A small image classifier, trained from scratch.
Training: adamw at rate 0.0013, 23400 steps, batches of 128, held-out accuracy 20%.
Data: trained on crops of objects in photos (Visual Genome), 30875 training examples, 97.0 epochs.
Rows from block 4 of a small image classifier, named by matrix and row number. Each number is 500 + 50 x the weight over its row's rms, rounded and kept within 0 to 999. All counts start at 0. Numbers have three digits each. After the name is the row's rms in percent of the matrix's.
After each channel's rows are labels from the 100 images, of 14976, where the channel reaches its highest value: "peak at" is the part of the image that holds the peak. Only what is clearly more common there than usual is listed. The data: crops of objects in photos (Visual Genome). In brackets: how many of the 100.
# conv: 3x3 conv (model.blocks.4.conv.weight, 160x160x3x3, each kernel summed), inputs 54-107

conv.130 096:470528541493518507475476470450568331441477471480482431514474437472464507497489647550489515492474550521522582485515484462542492534437419481483474502435497469543426
peak at: top centre (38)

conv.32 081:554398555463482546527465471354493458402475488530501539550566514514471503498443526406529472430512561470381510486439482432591543524480410395483543466481492518460467
peak at: bottom right (57)

conv.152 089:441490500512510504481499487517565425492547541518505475468565509578435506496424523516494446469584540448471406402511366461443460467437499442440440519572579531521493
peak at: top left (36)

conv.7 112:541572447501484541421374414498504515486366468507518556457453509420552505493497501496480567513404499516526524508488484542469505516530504482495567454371504475428568
peak at: centre (33)

conv.52 112:468501517412536511445440482540468520392542476510513518466577572528516518496506535496509554477592561348549448502470521436521548550510385359448533530509484381481554
peak at: bottom left (38); bottom centre (36)

conv.48 094:531438540513508480494523476524566377400458375541517399494475392496491523505524501483477527505547534506533497474557441421443481486461458438462445475511450501522484
peak at: top right (34)

conv.129 089:472446423416462507499546493440529482368612470488550544514539503479483571505584500515445393422494561459462510559475567398521493493506536399456450477461505570504502
peak at: middle left (37)

conv.57 104:478511515495414500505483554523453503540475515400390436520566564536402434499534484493464535522499366548451565505525476581453327426522466542542457506503565421480516
peak at: top centre (27)

conv.61 084:585477419476507459433541595586458474514393443454462557441499501531484491515475422402553455461457417556430509396514490556578442441467437465507431462487526460486435
peak at: bottom right (45)

conv.23 102:527512510468456552546506554512451558420475474563470567355422526303531441498470495514573495514485465489435438501532457535542450449545510498519533577437493500425501
peak at: top centre (52)

conv.71 082:505365504472519506474442520541438500395517400502514415422450380445508441515469524556502508563530465519402477428578456479544457447462488530532492372490482528476478
peak at: middle left (39); bottom left (29)

conv.95 109:461498500485436527429391473488497451490510519443486404478478437526464445507523434477525531541540554512563500485521426555487470486447541494550456508359508551537493
peak at: top left (45)

conv.104 083:474458475447493491588485427457549547410483503559517402532436367484507536502455527548522460521497518488479483473532417478522546466534555489485460471559481507492485
peak at: top centre (28); top right (27)

conv.134 088:462464503493508514515500617550459483489461582501446408499546530439414422494447482472510511477444480408445488440555524536516483575466436421544528548542442482440538
peak at: top centre (29)

conv.79 086:506446538507512453399475373546407408503468548364481484489432490476489466510544435463531483433469446444494548434475333479567569381462500567464485562509547553537449
peak at: top right (31); bottom right (30)

conv.89 119:502486542548474441507421500496444450599405477517444500514447454508519477499479400505498457588441546503617461473495373531521558500462474588436473438419511481467434
peak at: bottom centre (32); bottom left (30)

conv.10 091:498449530575468392511497426448444473535532490501541463515480443510392521487513407448493397477510445528352462413414464490560498463466486553587436370446496531518482
peak at: top right (51); middle right (27)

conv.94 083:423463522527446494478462450566515520496575494539514471471450519492491502489470534482482494552530523416591460555447477277386576482517529453541533463478466510517484
peak at: centre (27)

conv.150 101:541481574481490411555539517532460481507454408463471477499494449509489558489479477329421471509492379560439488418555517501574465441518454472468481389509512518537469
peak at: top centre (30); top right (28)

conv.0 099:498559496483452546474472557528628588499446556578536410503573503551526539504519525542578603584569519494495516513529476487491513447586478517370487596406591390482502
peak at: top right (37); top centre (31)

conv.38 117:502430435517497366491523518445416369513457508439511511526546463537390516503497548422496429441536427484422502487395519460503494510493425458473505499618513519522409
peak at: middle right (44)

conv.31 080:479390487479504449556505438503529481439505394556488426503333417485555492505405493536445468491369535513555476525530419490522494522500480502514553474475426499493549
peak at: bottom right (39)

conv.59 084:414497482544521458464463537534447405471593523473515356516542643467493419500517464505477517516418474556543504536566467570487450417453360530532478495426479431411565
peak at: middle left (46); bottom left (29)

conv.39 114:510530429517478489474518476461554576513492509547512583419450529510606509528459556497507451486545463522449474548469533480391550518506518555467454506473454440518477
peak at: middle left (27)

conv.122 092:548429411460473540423534447542552480466379491478491538438564491490512578519529544390565568398526579492522530490435474467424547475527492492418449412475522540479485
peak at: bottom right (28); bottom left (27)

conv.66 091:523490458491513519528520486457538439506386555447463426413514445529582568496514488444405506375533445446534530493451529503500489605392516458520484558457454459497539
peak at: bottom left (34); middle left (33)

conv.82 082:463533523520501467426474450540448487538506507421571513563475537593510521493580446534604465485548472569429501453509582517455529496476528435528501465572473530524475
peak at: bottom right (30)

conv.113 102:490442522538487564489461588431537450495490526478505362495515526499474505505401517503453398474542486393470497545503530470559488536433495396556527535555536417475488
peak at: top right (27)

conv.21 110:439424545422461408412441517523420461496409535463498533500516502551392425496462526432462403451514449563364425477514497530563339466465508536546476441622480499494494
peak at: top right (39)

conv.68 106:517499509518429331389491539407450461564476491442527617509498493519448490498498532521416498418562495513414515479289542525388495470482507508449512502529494533470512
peak at: bottom centre (41)