Weights of a small image classifier.
Data: 30875 training examples, 97.0 epochs.
Rows from block 9 of a small image classifier, named by matrix and row number. Each number is 500 + 50 x the weight over its row's rms, rounded and kept within 0 to 999. All counts start at 0. Numbers have three digits each. After the name is the row's rms in percent of the matrix's.
After each channel's rows are labels from the 100 images, of 14976, where the channel reaches its highest value: "strongest on" is what is common among them. Only what is clearly more common there than usual is listed. The data: crops of objects in photos (Visual Genome).
# conv: 3x3 conv (model.blocks.9.conv.weight, 320x320x3x3, each kernel summed), inputs 0-106

conv.289 093:505459561552445520505502407491530586508538537517506414475369539582544490466523436498486517440534532607495455397449511472544631501443527495430545634476391507521441461492491472446459474523447444526488508447476521378450496488374392454517516470505539490465484459557510539420517542460487559503456503487526480502524564459511523
strongest on: object: hair; object: head

conv.176 111:450317569584463558456484487500568567478559520480387525502550402478404458548470501487502358467517531468504564455486618475542527543404436483582443550490539522522517521529534492582618397551480410512483514480509490464496408437482442465500460470520532504458443482476524458396462519528550520546466558495540505468483454494518486
strongest on: object: tree

conv.241 098:474550423482434610605445543515554488468531509506526494518486454410438530550480540595437444527379465543533473542555444553519497480518528532337479476492546543556555601591455577409438446559482478475518511537536517591463533462539451522423452511469446519468490483584494564526590555499473466554478493535455502460537535499494381
strongest on: object: man

conv.67 109:513464511451490468511547483549492535463444480539534513497473505493605337512493546531488440462403553471443491464470446436510472442460483505547570502549443420548535470429487497510501514560483473441470579496459431541421515503440494517490499449532519557427550485429467478594466526491523554477454495429476483499452533440549517
strongest on: object: hair

conv.175 086:541570453535400505471428414489442483562516524420472560525474492513466429361502569601453395495470531556504448465518422527550395495529527439523445424500605516511518473530451501548501513490433477471409476420544445551416498509541461561578429484519451452537429399479593459460505476527464428507545526483486534496517502466488483
strongest on: object: man

conv.199 094:408482390450464472487492523476505485411499469484568390511502527513432464570434413427411473537505538522488503412559472524474353468451519461505487381554530493542482413496440483440488529446499459476545504526563472488419547459524560509475440540482481508499441406456497463520493487452494561394561516465538485478488492518511567
strongest on: object: shirt

conv.308 110:376475458530535586448481564593506476442441493516416564530468577521466520488532551401578514498567538578437489496481457453588520460433492533461486520589564526461585525471507492481530467555565587416453542481494483465571503547438478520504463496532535471542519520555524547500515443564586523505617527496548571516520442482525504
strongest on: object: tree

conv.130 092:498513458535537525497554508477475463540447453503521549525419474511520440501486500483423535518519578582466429431494450534577497465607449464508528483527440515494473533445544478372536616528532558550596523425451616505393467408482382439498472476557472532557412456532493514589568498495502468482445524463480486474487492529553525
strongest on: object: shirt

conv.100 103:560541564493496643440525538489469542537466504610471500560470493509557537474535566556493419522453600498495439536461535483493463527531503515590464530421575512496538467509477504568353462453472505492514485531469542525425483492481426588548506446536564493494440440429510454396451551624531475557439560559485524557534500530530525
strongest on: object: tree

conv.304 100:540521531482510360565516504418474521507469492423513615513493502533506455429472524477509463539509469435524466509505411439394548524485507575482429476498539457478422503576563508520452451525478560500518518571487537580522538566509402470526549460461516415551437477436499485477482444506604502525509399418461505407510477477483457
strongest on: object: man

conv.47 075:378542495533518384503473499455451493436469431502537492534518453512360529467507481471457573483453410440487497472479384517389467513542498514492427436570553541416526484500476446512488532447604453482529569466477558507459442471521449501517430521450431516548461366483462440464465556490545482519514466386539499465496442492482476
strongest on: object: shirt