{
  "model": "image classifier",
  "dataset": "crops of objects in photos (Visual Genome)",
  "train_examples": 30875,
  "image_size": 48,
  "crop_scale_min": 1,
  "horizontal_flip": true,
  "targets": ["object"],
  "num_classes": 300,
  "arch": "vgg",
  "norm": "layernorm",
  "hidden_act": "relu",
  "channel_attention": "eca",
  "depths": [2, 5, 5],
  "kernel_size": 3,
  "stem": "single",
  "widths": [80, 160, 320],
  "downsampling": "avg",
  "label_smoothing": 0.2,
  "loss": "cross_entropy",
  "init": "kaiming_normal",
  "optimizer": "adamw",
  "learning_rate": 0.0013,
  "beta1": 0.9,
  "beta2": 0.999,
  "eps": 1e-10,
  "max_grad_norm": 3.0,
  "max_steps": 23400,
  "batch_size": 128,
  "epochs": 97.0,
  "lr_schedule": "wsd",
  "decay_fraction": 0.2,
  "final_lr_fraction": 0.1,
  "warmup_steps": 460,
  "weight_decay": 0.09
}
Rows from block 9 of a small image classifier, named by matrix and row number. Each number is 50 + 12 x the weight over its row's rms, rounded and kept within 0 to 99. All counts start at 0.
After each channel's rows are labels from the 100 images, of 14976, where the channel reaches its highest value: "strongest on" is what is common among them. Only what is clearly more common there than usual is listed. The data: crops of objects in photos (Visual Genome).
# conv: 3x3 conv (model.blocks.9.conv.weight, 320x320x3x3, each kernel summed), inputs 214-319

conv.289:48 38 57 60 35 59 58 32 49 53 39 54 43 42 67 48 43 58 47 48 63 63 71 42 43 53 18 62 37 44 22 52 31 54 58 67 39 68 53 49 51 47 58 47 33 53 54 27 57 54 48 60 45 52 31 36 30 38 55 54 39 52 63 43 49 61 34 58 59 53 50 51 26 44 46 28 62 69 47 44 22 54 49 36 46 45 38 25 25 66 62 54 55 78 42 53 51 46 53 44 56 33 41 55 45 43
strongest on: object: hair; object: head

conv.199:34 40 41 42 48 41 47 59 50 49 57 34 30 58 40 66 65 44 59 60 66 33 45 40 55 46 41 53 55 47 61 55 52 43 27 30 42 60 43 48 56 46 33 54 63 69 61 49 39 42 52 41 58 37 52 65 43 59 73 66 57 36 42 50 09 53 52 46 53 46 42 59 44 49 18 37 38 42 44 60 39 33 57 29 67 66 40 59 42 54 76 43 38 57 48 45 52 59 48 42 36 35 35 64 24 24
strongest on: object: shirt

conv.130:44 67 40 57 57 45 65 56 45 50 38 27 42 49 67 52 59 51 48 70 63 65 49 60 45 30 53 59 45 66 42 62 58 80 40 33 46 43 65 64 68 47 47 55 59 33 59 47 55 56 52 52 55 42 62 44 21 44 39 45 38 39 65 56 43 53 33 55 78 62 15 55 30 53 52 44 61 62 41 50 64 33 39 58 71 42 65 46 39 47 57 48 52 54 52 44 60 49 23 54 48 31 43 50 62 44
strongest on: object: shirt

conv.176:57 34 50 57 79 51 29 32 46 40 46 58 53 53 45 50 49 52 53 39 37 65 42 28 20 54 50 64 56 64 51 46 54 29 50 44 45 48 58 39 47 66 87 48 51 58 53 42 46 58 40 50 55 44 45 37 48 58 36 20 50 66 34 44 54 26 72 47 54 45 38 54 67 45 61 48 51 55 57 51 46 49 54 51 41 37 43 59 60 70 56 32 46 62 47 51 46 46 53 78 56 37 67 39 61 52
strongest on: object: tree

conv.308:54 53 54 28 36 53 48 62 60 66 49 56 54 45 54 59 63 48 58 40 36 54 47 48 31 41 43 55 37 42 39 51 54 60 51 34 78 73 49 44 59 67 57 49 46 20 41 58 33 64 31 53 54 56 44 39 42 54 49 48 57 26 45 56 60 50 44 26 38 40 39 44 60 57 51 31 26 53 49 35 43 56 66 47 67 25 58 41 45 75 65 57 28 64 69 50 58 50 23 44 45 53 57 50 55 20
strongest on: object: tree

conv.304:07 19 56 55 52 41 43 60 66 41 52 43 47 46 50 53 53 48 58 59 15 36 57 38 51 62 94 51 40 47 46 18 63 40 63 42 29 35 51 43 37 46 50 67 60 28 54 40 62 50 31 49 46 29 33 53 37 41 57 44 64 62 49 40 47 37 58 28 55 59 44 48 68 52 40 50 57 58 48 40 64 57 50 24 32 42 51 34 40 39 57 45 39 59 58 55 48 54 35 55 40 44 54 46 76 50
strongest on: object: man

conv.100:73 59 45 49 64 51 24 66 35 62 29 40 53 46 51 25 68 55 44 55 45 26 48 43 58 42 44 56 50 72 60 40 78 67 68 49 77 55 48 28 51 51 73 57 52 18 44 50 42 70 55 57 52 47 56 52 47 26 44 54 48 44 43 49 29 63 50 52 49 39 22 56 66 56 67 53 65 58 62 36 45 47 53 61 50 41 65 71 66 58 39 46 50 70 37 39 60 41 56 66 63 55 66 39 44 54
strongest on: object: tree

conv.47:24 70 42 64 63 42 59 56 61 45 17 38 44 42 57 54 37 50 60 42 63 56 56 30 58 33 49 49 40 45 53 46 42 37 31 35 44 54 49 60 65 48 33 79 65 48 40 52 18 56 39 52 42 53 37 68 22 49 64 41 45 39 36 38 39 52 71 47 31 60 36 44 42 51 61 38 39 52 40 39 63 45 47 46 46 61 36 37 47 66 71 59 31 53 44 65 39 52 38 56 60 40 51 61 45 56
strongest on: object: shirt

conv.175:57 45 58 63 40 47 62 61 56 37 29 45 50 49 45 39 55 44 38 46 41 40 66 42 45 41 27 35 41 45 58 38 64 48 55 56 58 59 39 57 37 52 58 57 33 27 62 41 35 41 61 37 40 58 29 23 52 40 45 32 35 40 50 45 37 42 48 44 43 48 65 50 62 65 56 45 70 42 50 51 39 54 50 26 53 27 46 48 62 42 39 35 48 22 57 41 43 23 49 56 62 44 52 50 40 39
strongest on: object: man

conv.67:36 50 63 52 28 43 56 34 50 62 38 49 35 23 41 36 73 36 48 38 68 41 52 53 41 38 47 70 45 39 33 54 35 43 37 44 40 61 59 59 47 61 55 26 66 54 46 49 37 54 47 48 44 47 56 56 54 38 39 61 48 33 52 76 23 28 45 70 43 74 66 55 40 66 47 45 44 64 40 61 48 56 38 36 83 61 69 28 47 62 59 52 61 67 58 57 52 50 46 50 37 52 45 49 61 48
strongest on: object: hair